From a checkpoint of a small image classifier.
Model: 0.599M parameters, 24-pixel images, arch mobilenet_v2, norm batchnorm, activation relu6, depths [4, 7, 4], widths [40, 64, 120].
Training: adamw at rate 0.0038, 15500 steps.
Data: 42238 training examples, 93.9 epochs.
Rows from block 4, named by matrix and row number. Rows with one number belong to one channel. Each number is 128 + 32 x the weight over the matrix's rms, rounded and kept within 0 to 255. All counts start at 0.
# convs0: expand pointwise conv (model.blocks.4.convs.0.weight, 120x40x1x1), inputs 0-39
# convs1: depthwise 3x3 conv, stride 2 (model.blocks.4.convs.1.weight, 120x1x3x3), a 3x3 kernel
# convs2: project pointwise conv (model.blocks.4.convs.2.weight, 64x120x1x1, transposed), outputs 0-63
convs0.20 [103 133 129 153 109 134  93 101 128 144 108 108 120  73 103 105 147 120 228 162 120 106 191 123  73 115 144 106 166 186  97 135 141 108  93 112  90 136 128 150]
convs0.21 [125 188 114 109  95 135  93 126 136 130 176 131 142 149  79 120  94 140 176 142 122  96 184 141 103 123 129 107 184 123 171 158 175 187 114 127 129 100 137 165]
convs0.22 [ 96 117 117 141 135 155  97 154 134 213 112 109 123  83 127 179 138  55 150 107 112 115  57 138 149 152 133  93 104 110 111 161 152 144  80 123 151 117  85 147]
convs0.23 [115 111 118  67 137 154 146 122 105 184 126 131 126 104 139 161 187  80 161 134 106 147  73 134 171 154 155  88 117  94 200 148 148  81  83 135 147 130 130  97]
convs0.26 [104 111 129 147  95 148 120 107  90 126 166  86 123 150 120 101 130 118 208 140 165 117 184 111 128 130 145  97 175 175 165 147 120 115  98  50 126 187 150  93]
convs0.27 [156 106 152  67 144 106 123  71 101 121 138 149 148 138 128 103 175 119 141 145 147 192 147 145 114 126 127 142  43  93 159  86  92 144 153 146 149 153 145  93]
convs0.28 [146 138 152 149 127 157 147 147 175 127 226 112 148 225 157 128 157 127 125 145 171 136 132 126 123 148 152 134 127 154 168 135 129 103 151  91 138 223 153 145]
convs0.29 [120 117  75 132 130 196 193 139 133 140 254  60 118 176 120 117 110 122 175 102 121 157 152 121 131 145 141  48 141 129 109 163 142 120  93 130 139 159 107 139]
convs0.30 [105 119  77 116 135 144  97 142 150 142 182  68 211 187 184 154 147 129 146  92 123  95 117 107 133 152 169  98  94 152 121 169 146 154  98 117 126 137 110 152]
convs0.31 [158 145 152  81 145 155  94 111 131 133  97 160  87 128 165 158 190 108 105 125 128 176 163 129 164 175 154 159 139 103 142 113 141 162 118  65 169  94 176 122]
convs0.32 [150 145 152 129 157 115 130 114 137 139 117  98 167 113 216 154 176 138 136 141 162 123 118 122 109 101 140  87  46 169 113 157 101 112 149 177 165 195 121 151]
convs0.33 [122 138 123 172 142 132 102 103  81 161 102 115 108 151  67  96 141 127  71 156 101 130 113 180 105  95 137 123 126 156 134  68 116 157 123 136  75 138 144 123]
convs0.34 [127 193 116 102 161 140 133 112 119  91 160  90 130  77 135  81 137 119 158 101 109 148 132  82 120  93 154  86 129 123 131 101 105 210  89 107 158 126 132 116]
convs0.35 [184 152 177 141 134 146 120 143 134 164 107 186 164 146 165 154 148 129 117 119 142 136 147 154 167 156 122 204 200 168 150 154 160 157 124 146 144  97 154 153]
convs0.36 [117 121 127 159 113 157 187 121 139 100 178  84 111 175 125 159 130 153 104 118 103 198 189 125 150 123 143 107 179 160  99 130 130 104 175 108 178 178  98 147]
convs0.37 [113 119 104  94 148 122 137 117 188 145 127 119 117 113 144 184  79 144 138  87 148 116 137  77 169 133  86 135 150 119  59 197 182 140 101 150 140 124 125 156]
convs0.38 [135 165 129 116 115 114  87 100 119 144 124 136 154 157 106 113 187 111  58 119  76  78 145 165 107 149 173 158 125  91 183 117 139 165 128 193  94 102 138 140]
convs0.39 [148 144 110 123 113 112 146 120  96 109 100 122 111 120  85  97 121 205 139 184  85 143 107 147 186  65 117 166 104 207 111 137 100 134 134 134  86 145 134 164]
convs0.40 [ 30 140  76  99 113 142 149 203 132 114 163  75  90 125 112 119 106 125 131 117  87 134 114  96 153 144 110 105 192  58 146 108 114 115 138  85 154  90 133 121]
convs0.41 [116 140 148 138  91 142 154 115 105 119 121 112  79  85  97 150 161 185 145 103  96 144 148  78 149 109 133 128 118 164  75  63 156  62 109  71 138 128  96 154]
convs0.42 [102 120  62 193 106 181 166 168 142 140 171 118 145 146 148 141 115  96 147  72 105 123 146 113 142 184 146 143 156 185  67 135 143 128 107 133 127 136  74 156]
convs0.43 [128 139 142 152 125 171 213 150 100 127 218  98 120 165 130 124 137 127 137 128 181 185 136 144 139 141 136 111 167 154 181 144 152 122 148 158 131 209 103 134]
convs0.44 [125 123 120 173 138 116  37  72 155 132 109 125 157 137 123 108 102 109  70 117 117  70 136 153  74 107 156 113  54 133 110 112  78 141 131 101 142 168 124  99]
convs0.45 [126 102 136  71 130 104 147 139 182 125 114 134 123  99 177 152 110 125 198  96 163 130 106  59 117  84 111 124 150 100 106 138 127 124 120 119 178 124  99 119]
convs0.46 [106 137 155 133 136  83  79 130 131 108  15 116 110  36  96 109  99 130 143 112 104 111 124  99 130  88  96 133 122 120 119 107 103 159 118 132 122  29 126 129]
convs0.47 [124 136 130 130 153 118 110 137 146 147 152  90 255 191 163 135 141 138 150 109 120 106 116 129 126 142 241 108 103 136 120 130 138 104 125 120 132 144 126 146]
convs0.48 [124 122 103 128 125 142  82 166 157 148 181 118 181 191 129 136 106 129 134 127 139  39 142 147 117 159 159 135 144 122 112 167 199 102 164 146 102 157 118 173]
convs0.49 [108 120 125  65 121 107 121  98  97 103 122 103 122 145 107 136 122 155 196 145  56 126 150 173 167  86 177 144 105 160 113 127 106 100 146  78 145 147 133 139]
convs0.50 [209 110 160 160 128 118 125 136 167  91 131 195 186 148 139 124 108 133 109 129 124  88 106  90  81 118 143 165 105 138 129  97 120  90 145 202 118 101 139 114]
convs0.51 [112 122 136 120 117 146 114 108  92 135  24 175 119   1 134 137 113 115 110  92  73  95 124 116 155 151 135 127 143 112 110 135 139 112 108  83 124   9  66 125]
convs0.52 [112 164 114 141 154 122 115 147 130 119 145 134 132 116 100 123 109 174 220 177 182 168 129 141 116  98 121 126 144 178 179 128 153 177 133 125 137 119 142 141]
convs0.54 [132 124 150 100 154 163 176 127  93 125 125  97  61  95 125 122 197 162 139 135 112 255 124 132 169 129 154 131 133 133 155 101 134 130 132  68 159 135 147 104]
convs0.55 [113  83 129  75 113 132 102  72  74 168 148 136 103 151 140  89 196  98 125 158 132 136 131 180 105 117 117  96 137  69 192 105 121 106 130  89 118 142 117 105]
convs0.57 [104 110 104  51 149 106 148  49  71 121 117 101 151 125 118  96 158 137 154 126  96 142 158 131 133 101 170 101  73 142 126 101  99 119 143 136 114 138 125 117]
convs0.58 [ 71 133 129 118 127 130  82 114 108 118  60  66 106  55 116 123 114 146 123 119  33 113 126  96 129 109 107  63 125 129 138 125 140 131 114 121 120  49  93 149]
convs0.59 [127 140 129 137 140 168 121  76 198 109 117 138 118 148 148 158 127 135  19 126  96 129 204 117 126 110  96 148 168 122 120 128 129 122 144 118 158 122 134 129]
convs0.60 [ 94 138 124 178 136 223 142 137 111 168 143 111 125 149 125 181 128 130  82 107 114 132 163 165 123 163 142 117 191 132 116 154 162 154 144 107 158 138 114 145]
convs0.61 [ 98 128 120  56 123  90 162 159 173  93 139 136 103 101 139 141  83 140 158  82 140 119 124  74 139 122 120 141 172  49 135 137 134 106 114 119 153  58 127 134]
convs0.62 [115 137 113 138 126  83  91 140 153  96 139 116 225 184 143 124  87 173 142 128 102  73 134 143 112 142 224 166 106 156 132 120 127 103 152 131 138 116 120 165]
convs0.64 [129  71 136 132 219 132  92 110 123 135 114  89 114  97 123 123  87 139 129  50 125 169 119  77 109  88 149 138 122 123  53  98 124 185 132 139 138 137 187 115]
convs0.65 [123 121 125 144 134 101 152 137 144  76 130 104  97 143  65 143  81 205 166 152 106 159  77 135 153 107 144 138  73 141  83 113 106 111 138  69 165 148 145 115]
convs0.66 [140 184 124 163 171 155 151 141 173 144 146 132 141 133 106 172 136 139  83 135 114 144 131 150 210 146 119 138 147 125 124 189 135 167 145 162 138 127 156 178]
convs0.67 [244  98 193 127 120 126  98 124 136 108  84 229 161 112 147 127 119 127 116 133  99  86 119 128 115 118 172 213 101 135 141 125 104 116 129 165 139  64 171 123]
convs0.68 [ 87 127 110 150 133 110  70 170 145 143 122  95 135 142  86 164 110 130 187 152 170 107 120 135 138 161 105 128 112 164 121 154 199 182 120 119  99 124 150 193]
convs0.69 [177 153 177 167 155 156 143 103 120 132 106 122 127  79  79 181 137 167 130 165 138 165 173 137 137 117 123 154 177 175 140 135 141 141 177 167 158 131 168 147]
convs0.70 [210 128 180 138 149 136 118 135 123 153  86 255 120  86 126 141 107 107 124 109 113  90  88 119 145 151 129 165 104 106 125 143 134 108  98 128 114  95 121 119]
convs0.71 [116 121 124 134 166 219 114 115 121 209 174  91 143 144 127 145 143 126 130 103 139 109 124 102 124 166 151  75 170 125 181 156 156 157 132 137 141 159 111  92]
convs0.72 [122 168 134 116 109  60  92 147 181  94 116 121 138 169 110 124 124 150 117 170 111 100 148 130 135 132 184 145  85  91 115 109 106 130 136 128 148  76 208 147]
convs0.73 [115 160 158 154 139  94 129 164 106 143 165  92 146 163 133 151 102 155 166 154 171 158 128 171 135 158  87 109 130 164 156 178 154 197 160 150 149 112 104 177]
convs0.75 [127 114 129 124 123 103  92 143 122 123 127 144  95 128 105  68 109 105 174 155 198 108 100 120  89  68  57 110 102 106 172  92 106 107 138  88  93 145 147  90]
convs0.76 [ 66 113  43 126 115 137 134 120 111 133 161  56  60 132  86 131 109 122 125 128 155 139 139 120 106  80  34  44 137 104 100 142 102 130 134 124 120 187  80 118]
convs0.77 [134 119 135 123 118 100 171 128 102  99 152 137  12  98  68 127 105 117 146 133 148 195 130 131 130 116  39 114  80 112 120 111 128 129 132 153 137 165 151 134]
convs0.78 [ 84  87  98 116 134 135 127  96  44 121 136  76 127 127 140  89 101 123 152  79  98 123 119  82  99  87 147 100 134 141  80 101 123 122 124  88  84 137  52 103]
convs0.79 [100 140 146 135 150 138  89 110 182 108  66  86 100 139 126 154 162 128  97 153 135 165 149 134 113 158 104  95  91  87 154  86 118 134 119  88 180  63 173 139]
convs0.80 [127 111 139  69 102  78 141 104  77 128 100 145  87  53  93 108 107 120  90 131  94 136 112 154 146 113  94 154  91  91 113 124 130 131 114 156 100 100 148 124]
convs0.81 [ 96 119  98 139 143 133 143 118 122  91 160  66 104 128  93 135 107 174 150 123  85 164  99 132 112  42 135  90 103 152  82  85  84 120 138  47 156 147 117 140]
convs1.20 [151 132 103 138 158 150 131 180 162]
convs1.21 [152 138 113 114  90 139 111  87 164]
convs1.22 [ 99  99  96 105  98  76 108 105 101]
convs1.23 [118 101  96  59  86 102 109  99 128]
convs1.26 [111 141 148 119 184 174 107 161 159]
convs1.27 [105 136 150  96 130 156  72 108 179]
convs1.28 [122 120 118 152 171 142 156 203 180]
convs1.29 [166 123  91 179 144  87 160 152 110]
convs1.30 [110  90 100  90  88 105  94 108 102]
convs1.31 [103  76  92 148 138 111 129 184 157]
convs1.32 [141 145 146 185 135 121 194 120  90]
convs1.33 [136 157 153 140 168 176 151 160 176]
convs1.34 [124 123 131 141 154 104 102 196 130]
convs1.35 [137 167 154 160 167 170 137 161 161]
convs1.36 [109  73  74 122  74  86 139 146 137]
convs1.37 [123  95 101 108  81  91 102  88  99]
convs1.38 [157 130  75 127 102  85 107  71 110]
convs1.39 [108  89 125  94 140 170 128 161 181]
convs1.40 [121 132  85 121 109  79 114  73  87]
convs1.41 [112  88 104 131 178 185 117 115 119]
convs1.42 [119 117 127  98  90  90  87  77  95]
convs1.43 [144 195 168 133 176 163 112 121 127]
convs1.44 [125 164 171 104 134 158  86  89 116]
convs1.45 [153 160 142 147 164 173 145 168 168]
convs1.46 [121 119 131 113  65  82 107  76  87]
convs1.47 [148 148 147 165 164 167 138 173 164]
convs1.48 [173 151 135 118 112 123  72  56 118]
convs1.49 [149 151 148 162 170 146 146 175 163]
convs1.50 [142 145 166 136 160 179  90 134 175]
convs1.51 [134 160 154 161 169 178 146 160 155]
convs1.52 [120  95 105 100 166 162 113 140 159]
convs1.54 [115 129 126 122 172 172 149 183 159]
convs1.55 [144 184 169 147 157 141 116  94  94]
convs1.57 [135 164 146 150 162 178 159 157 167]
convs1.58 [125  99 103 121  82  76 124  83  87]
convs1.59 [138 167 156 147 169 163 131 159 164]
convs1.60 [119 142 149  54  74 144 129  79 100]
convs1.61 [175 152 132 160 184 147 157 163 134]
convs1.62 [129  91 105 130  88  86 108 100  88]
convs1.64 [119 107 125 102 136 146 150 164 199]
convs1.65 [121  93 104 105  70  91 113  98  98]
convs1.66 [174 143  78 141 142 112 114  80 106]
convs1.67 [ 96  81  98 100  85  89  97 117 109]
convs1.68 [122 103 120 127  75  77 119  79  90]
convs1.69 [121 149 155 113 108 157 145  66  80]
convs1.70 [148 189 178 148 164 165 138 144 142]
convs1.71 [165 167 139 110 104 108 110  96  81]
convs1.72 [116  93 127  92  76 106 112  71 102]
convs1.73 [ 90  98  80 110 145 144 130 176 171]
convs1.75 [ 93  96  96  97  82  94 119 114  95]
convs1.76 [151 156 156 144 169 183 120 157 165]
convs1.77 [112  90  93 122  81  98 119  94  81]
convs1.78 [146 143 135 160 174 161 161 176 166]
convs1.79 [146 140 159 132 171 180 119 159 158]
convs1.80 [ 91  92 115 106  53 132 147  83 126]
convs1.81 [116 100 105  76 124 164 162 136  73]
convs2.20 [ 84 103 142 172 118  99 182 166 120 142 132 120 146  97  54 134 132 186 137 107  72 111 142 110 129 144 161 107 109 101 147 103 132 183 102 121 150  71 131 161 112 188 130 100 144 158 151 144 152 164  87 116 133 146 115  93 101 158 120 142 112 108 108 223]
convs2.21 [109 127 136 159  91 108 198 126 141 124  89 134 106  90 113 113 138 148 186  87 112 123 166 101 126 148 173 180  76  94 106 169  90 152 124  97 172  99 133 106  82 109  97 101 100 141 170 108 160 112 118 148 126 172 127 106 160 102 125 104 132 109 122 174]
convs2.22 [111 119 137 147 106 136 140  64 184 168  90 110 135 141 150  86  94 141 173 127 128 125 117  82  79 145  44 176  42 197 130 122  83  83 109 174 161 143  80  52 101 192 131  92 102 205 160 110  95 106 190  86 146 136 110  80 145 116  88 143 135 141 142 126]
convs2.23 [ 53 115  48 181 145 114 190  79 164 181 117 111 125 141 107 124  81 170 138 112 171  88 155 113 116 152  59 153  16 177  97 148  52 112 123 135 148 119 129  82  98 177 140 109 130 130 157 169 112 109 169  93 149 116 136  94 148 125 102 131 131  87 157  88]
convs2.26 [125  96 159 142 148 139 151 117 134 142 113  84 165  65  71 128  83 166 106 146  66 107 116 144 124 106 163 148 148 138 120 103 159 137  86 179 159 100 112 176 138 210  91  83 138 155 118 121 132 157 109  61 114 161 114  66  60 104 114 165 156 119 103 207]
convs2.27 [164 121  87 135 105  36 125 111 112 143 177 167 144 103  71 140 142 202 122  88 144 158 154  81 168 131 125 136 103  75 118 116 159 185 121  70  95 118 139 127  67 145 157 168 130 120 130  83 116 138 118 154 177 126 113 147 124 124 129 164  88 140  97 114]
convs2.28 [ 96 161 150 135 128 134  88 107 178  63 100  80 149 153  94 112  56 156 151  77  81 137 156 139 160 145 148 147 145  95 139  93 188 148 114 154 134  85 137 162 128 153  82 120 146 150 149 136  85 145 120  94 133 126 111  59  98 134  69 142 153 168  63 139]
convs2.29 [ 83 187 115 155 178 112 126 130 126  85 158 146 130 186 126 158 101 130  99  99  99 164 127 161 130 175  84  99 154  78 121 143 145 161 151 173  72 130 106  89 105 113 110 111  98  98 151 149 122 124 142 174 140 103  99 123  81 236 116 134 148 152  81  79]
convs2.30 [ 72 153 128 113 110 119 139 103 140 153 111  93 104  84 126  90 135 140 108 136 181 126 178 106 125  95 132 163  91 183  37 136 131 110 130 165 143 135 136  81 127 168 110  98 132 143 146 164 145 128 141  89 150 118  83 118 150  72 100 117 167 113 227  93]
convs2.31 [150 170 131 123 149 140 102 143 134 129 158 170 122 108 145 111 145 129 130 120  74  68 102 106 128  71 130 160 184 127 164 118 118 167 143 146 127 132 172 171 117 126 144 102  76 116 150  94  74 115 122  93 130 206 168 200 155  98 128 129  94 128 131 102]
convs2.32 [106 135 183 130 165  95 147 140 150 164 155 124 138  93  81  98 122 146 189 120 107 221  99  65 114 149  97 162  84 108 166 127 121 155 127 106 153  68 164 125 114 119 158 133 142 160 121 119 195 130 119 113 105 182 131 122 147 139 143 132 150 144  89 119]
convs2.33 [ 97 185 152 178 187 165 113 140 196 123 140 119 167 126  87 117  87 157 169 182 149  70  90 196 177 166 144 124 144 174 104 153 109 135 107 131 131  87 170 118 196  83 114 142 216 149 151 139 200 124 189 175 109  73 194  99  96 124 182  46 212  78 212  87]
convs2.34 [119 128 123 114 135 147 121 136 126 109  50 142 116  98 148 132 152  94  89 160 126 130 116  98 146 122  96 160 121 146 154 131 146 124 168 138 105 133 203 138 118  95 102 122  70  74 153 133  81 102 122 148 173 162 151 205 188 114 121 108 104 156 126  89]
convs2.35 [109 114 189 161 127 146 136 146 171 127 125 140  35  76 185  99 171 131 188 129 123 105 178 102  86 114 148 160 123  64 136 148 166 127 167 128 141 113 184  91 139  92 107 127  49  59 188 139 112 100 162 154 154 165 140 111 163 120 119 131 124 144 137 147]
convs2.36 [130 123 115 166 125  87  79 103 133  98 111 145 105 130 124 117 122 154 159  90 114  43 171 129 194 114 184 102 131 139 129 131 116 114  97 156 151  98 145 151 139  81 155 120 148 130 120 110 151 129 110 117 109 172  65  87  95  18 109 140 139 145 105 161]
convs2.37 [122 148 127 147 147 108  95 106 199 125 156 133 181  93 101 126  86 150 154 155 175 118 115 148 156 184  97 146 108 166 104 113 139  71 102 147 157 120 129 104 164 188 120 106 210 173 120 120 142 109 167 163 148 117 140  55  90 120 154  93 146 123 183 122]
convs2.38 [157  69  83 169 100 137 112 133 123 120 103 168 103 120  96 112 138 118 101 129 111 128 125 129 120 130 137 120  84  88 147 135 151  94 136 116 179 167 147 114 146  81 119 121 101 111 128 141  95  89 144 155 143 136 157 154 156 126 108  73 111 124 118 177]
convs2.39 [ 80 156 160 111 167 167 118 136 149 130 166 158 136 142 174 106 101 146 165 138 141 109  91 119 101 134 152 129 162 139 132 123  80 131 121 106 130 108  88  89 137 132 118 114 159  82 175 150 158 140 156 161 111 148 138  83 110 147 174 140 113  86 161 112]
convs2.40 [ 85 191 126 168 186 102 121 156 158 150 144 129 167 207 135 123 127 117 117 132 107 140  96 141 114 138 101 115 116 116  99  61 143 143 134 184 121  81  90  83 134 134 138  60 137 132 136 140 147 159 142 148  97  94  70 121 100 152  66 120 156 113 159 128]
convs2.41 [ 92 119 110  62 172 183 113 186  52 140 116 162 123 160 170  94 129 103 127  99 152 146 108 165  79 112 135 116 184 133 131  91 124 129 124 120 129 127 132  81 122 137 124 125 142 126 118 193  99 167 160 170  97  80 140 192 175 165 128 102  86 109 134 112]
convs2.42 [137 146 138  98  93 172 121  97  85 148 110 144 126 128 156  36 146  73 107 145 107 129  98  98 109 101 151 158 111 172  99 148 121  50  74 201 199 194  53  81 153 137 113  38 140 142 108 106 160 133 178 142 104 166  99 108 122  69 110 117 158 124 205 138]
convs2.43 [ 77 103 138  91 163 138 175 135 137  95  91  98 142 150 129 157 131 153  94 138  92 162 132 135  95 158 132 178 125 155 109 105 203 135 119 143  85 161 150 130  91 178  61 100  92 121 127 164 101 170 130 129 165 170  97 139  98 173 138 147 168 132 101 123]
convs2.44 [123 157  72  80 167 126 110 133 113 150 112 201 128 161  98 137 129 113 155  83  93 187 101 114 125 128 124 159 166 164 188 138 106 116 112 138  96 145 125 134 132 161 161  92 140  98 135 141 135 125 135 182  87 205 107 181 105 171 186 168  87 136  81  94]
convs2.45 [153 111 208 168 168 155 128 170 149  91  86 146 142 124  92 105 117 127 126 175  71  88  51 163 188 153 123 108 155 166 163 149  93 169  93 142 152  95 185 138 216  34 127 142 126 185 122 161 100 129 150  83 106  80 181 157 138 172 177  94 200  92 173 101]
convs2.46 [188 136 110 140 135 158 107 106 142 131 191 117 165 157 104 211  56 152 143 139  84  92  66 146  86 140 125 126 136 135 152 120 135 144 153  45  66 127 127 176  96 121 151 161 115 114 118   9 121  82 122 110 120 153 219 126  77 145 122 121 114 140 112 178]
convs2.47 [ 85 126 128 106  84 126 106 135 156  46  80 153 168 181 127 137 118 128 162  91 101 173 117 133 120 177  96 168 119 151 129 123 174 132 131 149 150 106 174 107 140  99  94  98 154 147 142 158 136  98 108 139 147 130 128 128 126 162 102  65 115 120 101 166]
convs2.48 [ 89 132  88 125 132 120 141 147 131 120 115 177 108 144 119 115 132 127 117  99 135 166 148  91 136 167 170 160  78 102 120 130 174 111 150 127 155 144 156  77 140 126  80  92  99 115 134 170 102 102 155 195 167 121 141 133 137 145 134  63 147 127 130 135]
convs2.49 [167  88 187 111 106 127 127 179 121  61 136 113 153 114 120  87 167 141 131 140 145 122  90 168  95 157  71 124 194 158 147 135 169 134  85 134 139 104 100 149 150 121 148 135 118 151  83 126 162 153 132 168 103  81 173 152 157 179 156 113 124  77 155 143]
convs2.50 [127  84 101 147 142 148 113 152 113 147  76 150 166 149 117 188 124 162 157 134  79 132 132  95 123 152 158 106  83 140 152  97  95 128 133  85 103 145 156 103 123 128 157 136 152 117 176 123  75 119 143 149 179 146 126 134 120 140 117 138 106 161 129 148]
convs2.51 [178 103 163 115 116 120  35 167 140 119 125 117  98  67  98 102 174 128 135 135 134 114 197 116 158  60 127 145 155 128 154  73 176 133 136 160 116 134 146 179 204 173 136 145 109 125  97 155  61 153 159 151 130 102 128 123 142  94 141 150 149 153 129 149]
convs2.52 [141 100 207 154  97  82 200 126 153 189 104 139 101  80 127  49 177 121 178 123 164 145 142  99 125 141 119 138  75 174 112 133  73 112  86 108 207 115  74  79 157 148 119 101  94 157 132 134 146 163 146 121 155 155  88  24 137 161 192 150 103  99 157 120]
convs2.54 [131 156 168  68 135 134  87 168 115  70 175 226 159 130 185 115 140 115 124 146  95 128  77  99 114 120 149 161 193 155 178 105 102 170 124 110 134 147 123 121 118 152 100  63 139 123 145 103 115 148 127 181 131 228 138 163 122 116 194  89  57 127 127 135]
convs2.55 [180 206 150  76  79 111 107 117 190 131 151 139 160 135 156 108 130 111 134 128  90 166  87 118 136  95 129 148 146 134 144  95 159 150 142 132 138 159 110 162 119 162 133 122 157 140 117  51 105  91 128 122 139 151 144 124 114 114 154  81 138 151 108 101]
convs2.57 [184 162 130 119 118  79  92 121 178 116 193 169 118 130 122  73 164 175 152  92 133  93 104 137 108 115  70 182 146 130 136 121 184 163  65 150 171 138 121 110 136 172 162  91  81 135 131 103 112 129 167 147 116 120 133 144 150 121 123 121 101  88 155 128]
convs2.58 [139 136 117 165 182 133 131 110 108 144 128 108 205 141  96 195  32 155 149 136 100 133  58 132 121 184 142 101  90 126 120 102  94 132 134 101 136 111 168  91  84 108 120 130 130 197 138 113 132 114 111  68 119 135 120 137  85 143  98 112 104 153 133 152]
convs2.59 [146 183 109 130 131 149 109 117 149 161 134 135 104 121 128 115 118 113 144 142  95 124 144 124  88  77  82 223  85 117 122 123 127 120 194 154 119 125 138 164 148 176 154  77  76  78 138 107  91  50 175 137 120 180 168 149 161 122 103 150 142 144 137 154]
convs2.60 [ 83  71 132 142 145 147 142 120 152 118  86 147 101  57 131  94 136 146 147 114 127 126 115  80 124 166 134 174  91 170 134 151  70 106  64 121 158 131 113  89 104  98 107 101  74 142 164 173  89 121 161  94 163 151 113 108 172 150 146 177 124 108 126 125]
convs2.61 [123 155 158 117 189 177 126 138 162 129  78 130 155 130  98  87 110  77 108 146  93 100  63  84 127 127 140 159 158 233 175 146 108 145  95 165 104 123  95 163 165 122 126  91 128  98  88 156 107 129 148 114 111 157 138 123 142 160 191 162 192 106 115 118]
convs2.62 [135 116 100 109 121  82 162 102 128 141 148 113 101 113 112 129 119 124  95 113 152 109 152 137 115 106  87 160  93 185   0 161 106  90 160 174 112  70 180  83 108 101  84  90  90 133 158 144  93  99  94  50 138 137  72 105  98 140  89 140 133  92 185  91]
convs2.64 [123 185  87 117 137 108  78 180 130  70 154 166 151 146 154 177 157  85  44 136 160 104 140 168 155 118 115 102 114 138  56  85 141 152 156 182  79 158 152 113 139  87 106 114  81 102 186 126  94  98 116 159 166 119 106 173 172  92  72  80 132 122 180 111]
convs2.65 [162 104 107 149 137  90 119  80 156 138 129 132 115 141 125 129 116 112 156 137 114 121 163 111 111 113 103 192  73 160 130 117  77 101 152 163 103 118 124 134 114 141 146  99 144 108 124  93  84  95 197 129 146 180  93 129  73  99 123 155 145 191  89 156]
convs2.66 [124 112  90 146 139 132 108  90 162 160 151 149  87 134 130 112 117 142 117 116 126 130 132 102 100 113  33 172  85  80  98 139 156 152 144 141 111 161 144 108 111 123 127  99  50  44 141 149  71  91 169 152 121 148 137 171 173 131  99 128 138 103 122 116]
convs2.67 [125 157 144  56  69 172 148 110 106 119 169  99  55  56  95 121 136 194  90  93 140 114 149 150 130  67 128 145 177 142 113 245 123 190 142 120 163  99 146 103 134  89 139 159 141 100  91 130 136 105 130  78 107 126 179 117 133 151 103  81 105  89 151  94]
convs2.68 [149 122 111 149 117 116 114  74 144 161 152 166 146 111 129  87 131 137 125 158 149 137 131 102 132 114  73 168  85 146 118 103 143  53 109 117 106 232 119  86 162 170 141 123 120 160 132 131  69  55 217 146 193 104 135 130 142 127 123  99 116 159 175 103]
convs2.69 [107 121  92 127 107 144  91 111 165 120 137 124 104 146 129 127 152 118 100 172 148  95 133 103 107 121  70 199 103 106 130 114 136 135 124 152  87 121 128 115 123 120 130  73  79  99 144 115 114 122 150 131 172 110 120 130 136 126 140 162 124 136 171 171]
convs2.70 [126  98 157 152 194 165  80 168 118 158  71  95 156 105 176 145 116 119 184 159 143 109 135 119 100 144 154  75 114 114 119   0 142  91 135 120 148 131 178  91 117 123 129 101 106 139 168 155  65 159 129 140 142 142  99 143 161 104  87 163 137 174 142 160]
convs2.71 [111 155  82 108 134  97 149 150 127 115 113 187 136 171 126 125 118 101 104  98 137 158 135 136 149 168 170 136  89  85 115 130 182  98 134 129 158 143 152 116 156 102  86 106 100  75 134 151  68  89 134 166 158 118 169 154 131 163 149  80 119 131  95 106]
convs2.72 [111  84 125 133 137 106 127 141 110 117 179 128 108  91 132 154 148 177 137 131  72  62 164 155  97  81 140 155 160 147  74 120 106 129 147 174  79  80 145 107  98 128 131  66 131  96  98 124  82 112 150 112 134 165  95  60  31 140  90 156 134 143 137 206]
convs2.73 [142 156 213 139  83  47 181 116 181 118 124 151  79  94 159  55 153 103 208  98 151 145 170 142 149 170 117 165 115 133  91 179 107 142 107 164 167 102 145  76 131  95 105 119  91 150 150 121 127 114 128 114 145 159  96  56 142 158 143 132 130 139 139  89]
convs2.75 [150 162 143  29  98 165 121 140 125 156 112 127 163 174 144 136 133  76  79 161 123 183  73 109  93  98 111 123 145 210 158 107 111 145 160 122 100 145  43 160 148 157 170 140 206 133 123  77 135 137 129 141 119 152 124 158 123 144 157 152 132 144 117 145]
convs2.76 [167  78 143  93 124 123 167 121 101 123 159  97 116 110 140 176 129 169 148 137  94 124 133 149  84 115 124 153 133 163  46 141 171 100 158  87  70 137 204  91  54  98  84 107 114 143 100  99 104 119 104  98 136 170 120  76  59 167 111  86 161 129 158 106]
convs2.77 [119 120 152 140 148 157 110 100 128 125 125  99 143 158 135 114 102 138 123 178 161 124 118  87 141 134 108 106 117 175 214  87  87 162  89 150 120 162  63 147 143 179 198 162 151 140 115 135 121 148 203 111 156 132 111 117 130 115 112 177 132 195 113 165]
convs2.78 [149  79 133 182 133 123 149 108 171  92 157 189 110 121 141 129 127 166 112 176  85 101 130 142 115 123 120 187 106  80 127 130 128 110 119 138 121 129 100 116 178 126 153 104 129  76 128 143  97  21 237 152 170 132 177 108  85 137 119 131 101 127 153 199]
convs2.79 [114 224 154 136  97 130 135 144 166 163 110 133 131 119  96 148 171 154  94 176 115 173 150 113 164  81 135 154 103 116 165 134 106 165 203 146 177  97 135 163 159 164 171 143 133 128 141  64 135 125 124 101 155 149 188 160 136 122 137 121 106 152 160 113]
convs2.80 [143 136 141 147 167 128 126 136 120 144 140 127 145 138 102 194 109 174 121 131 124 131  95 153 164 140 137  63 139 155 169 129  94 191 128  91  86 119 129 139 134 108 183 187 136 156 123 125 140 142 107  82 119 122 131 149  92 185 131 136 104 136 121 101]
convs2.81 [109 171 148  88 119 163 159 159 130  90 116 109 149 172 107 161 114 148 132 130 126 101 125 156 160 156 152 108 195 185 165 139 111 192 119 118 111 126 125 164 138 112 135 178 135 124 150 112 139 188 102 119 128 120 159 118 123 172 164 142 110 122 136 102]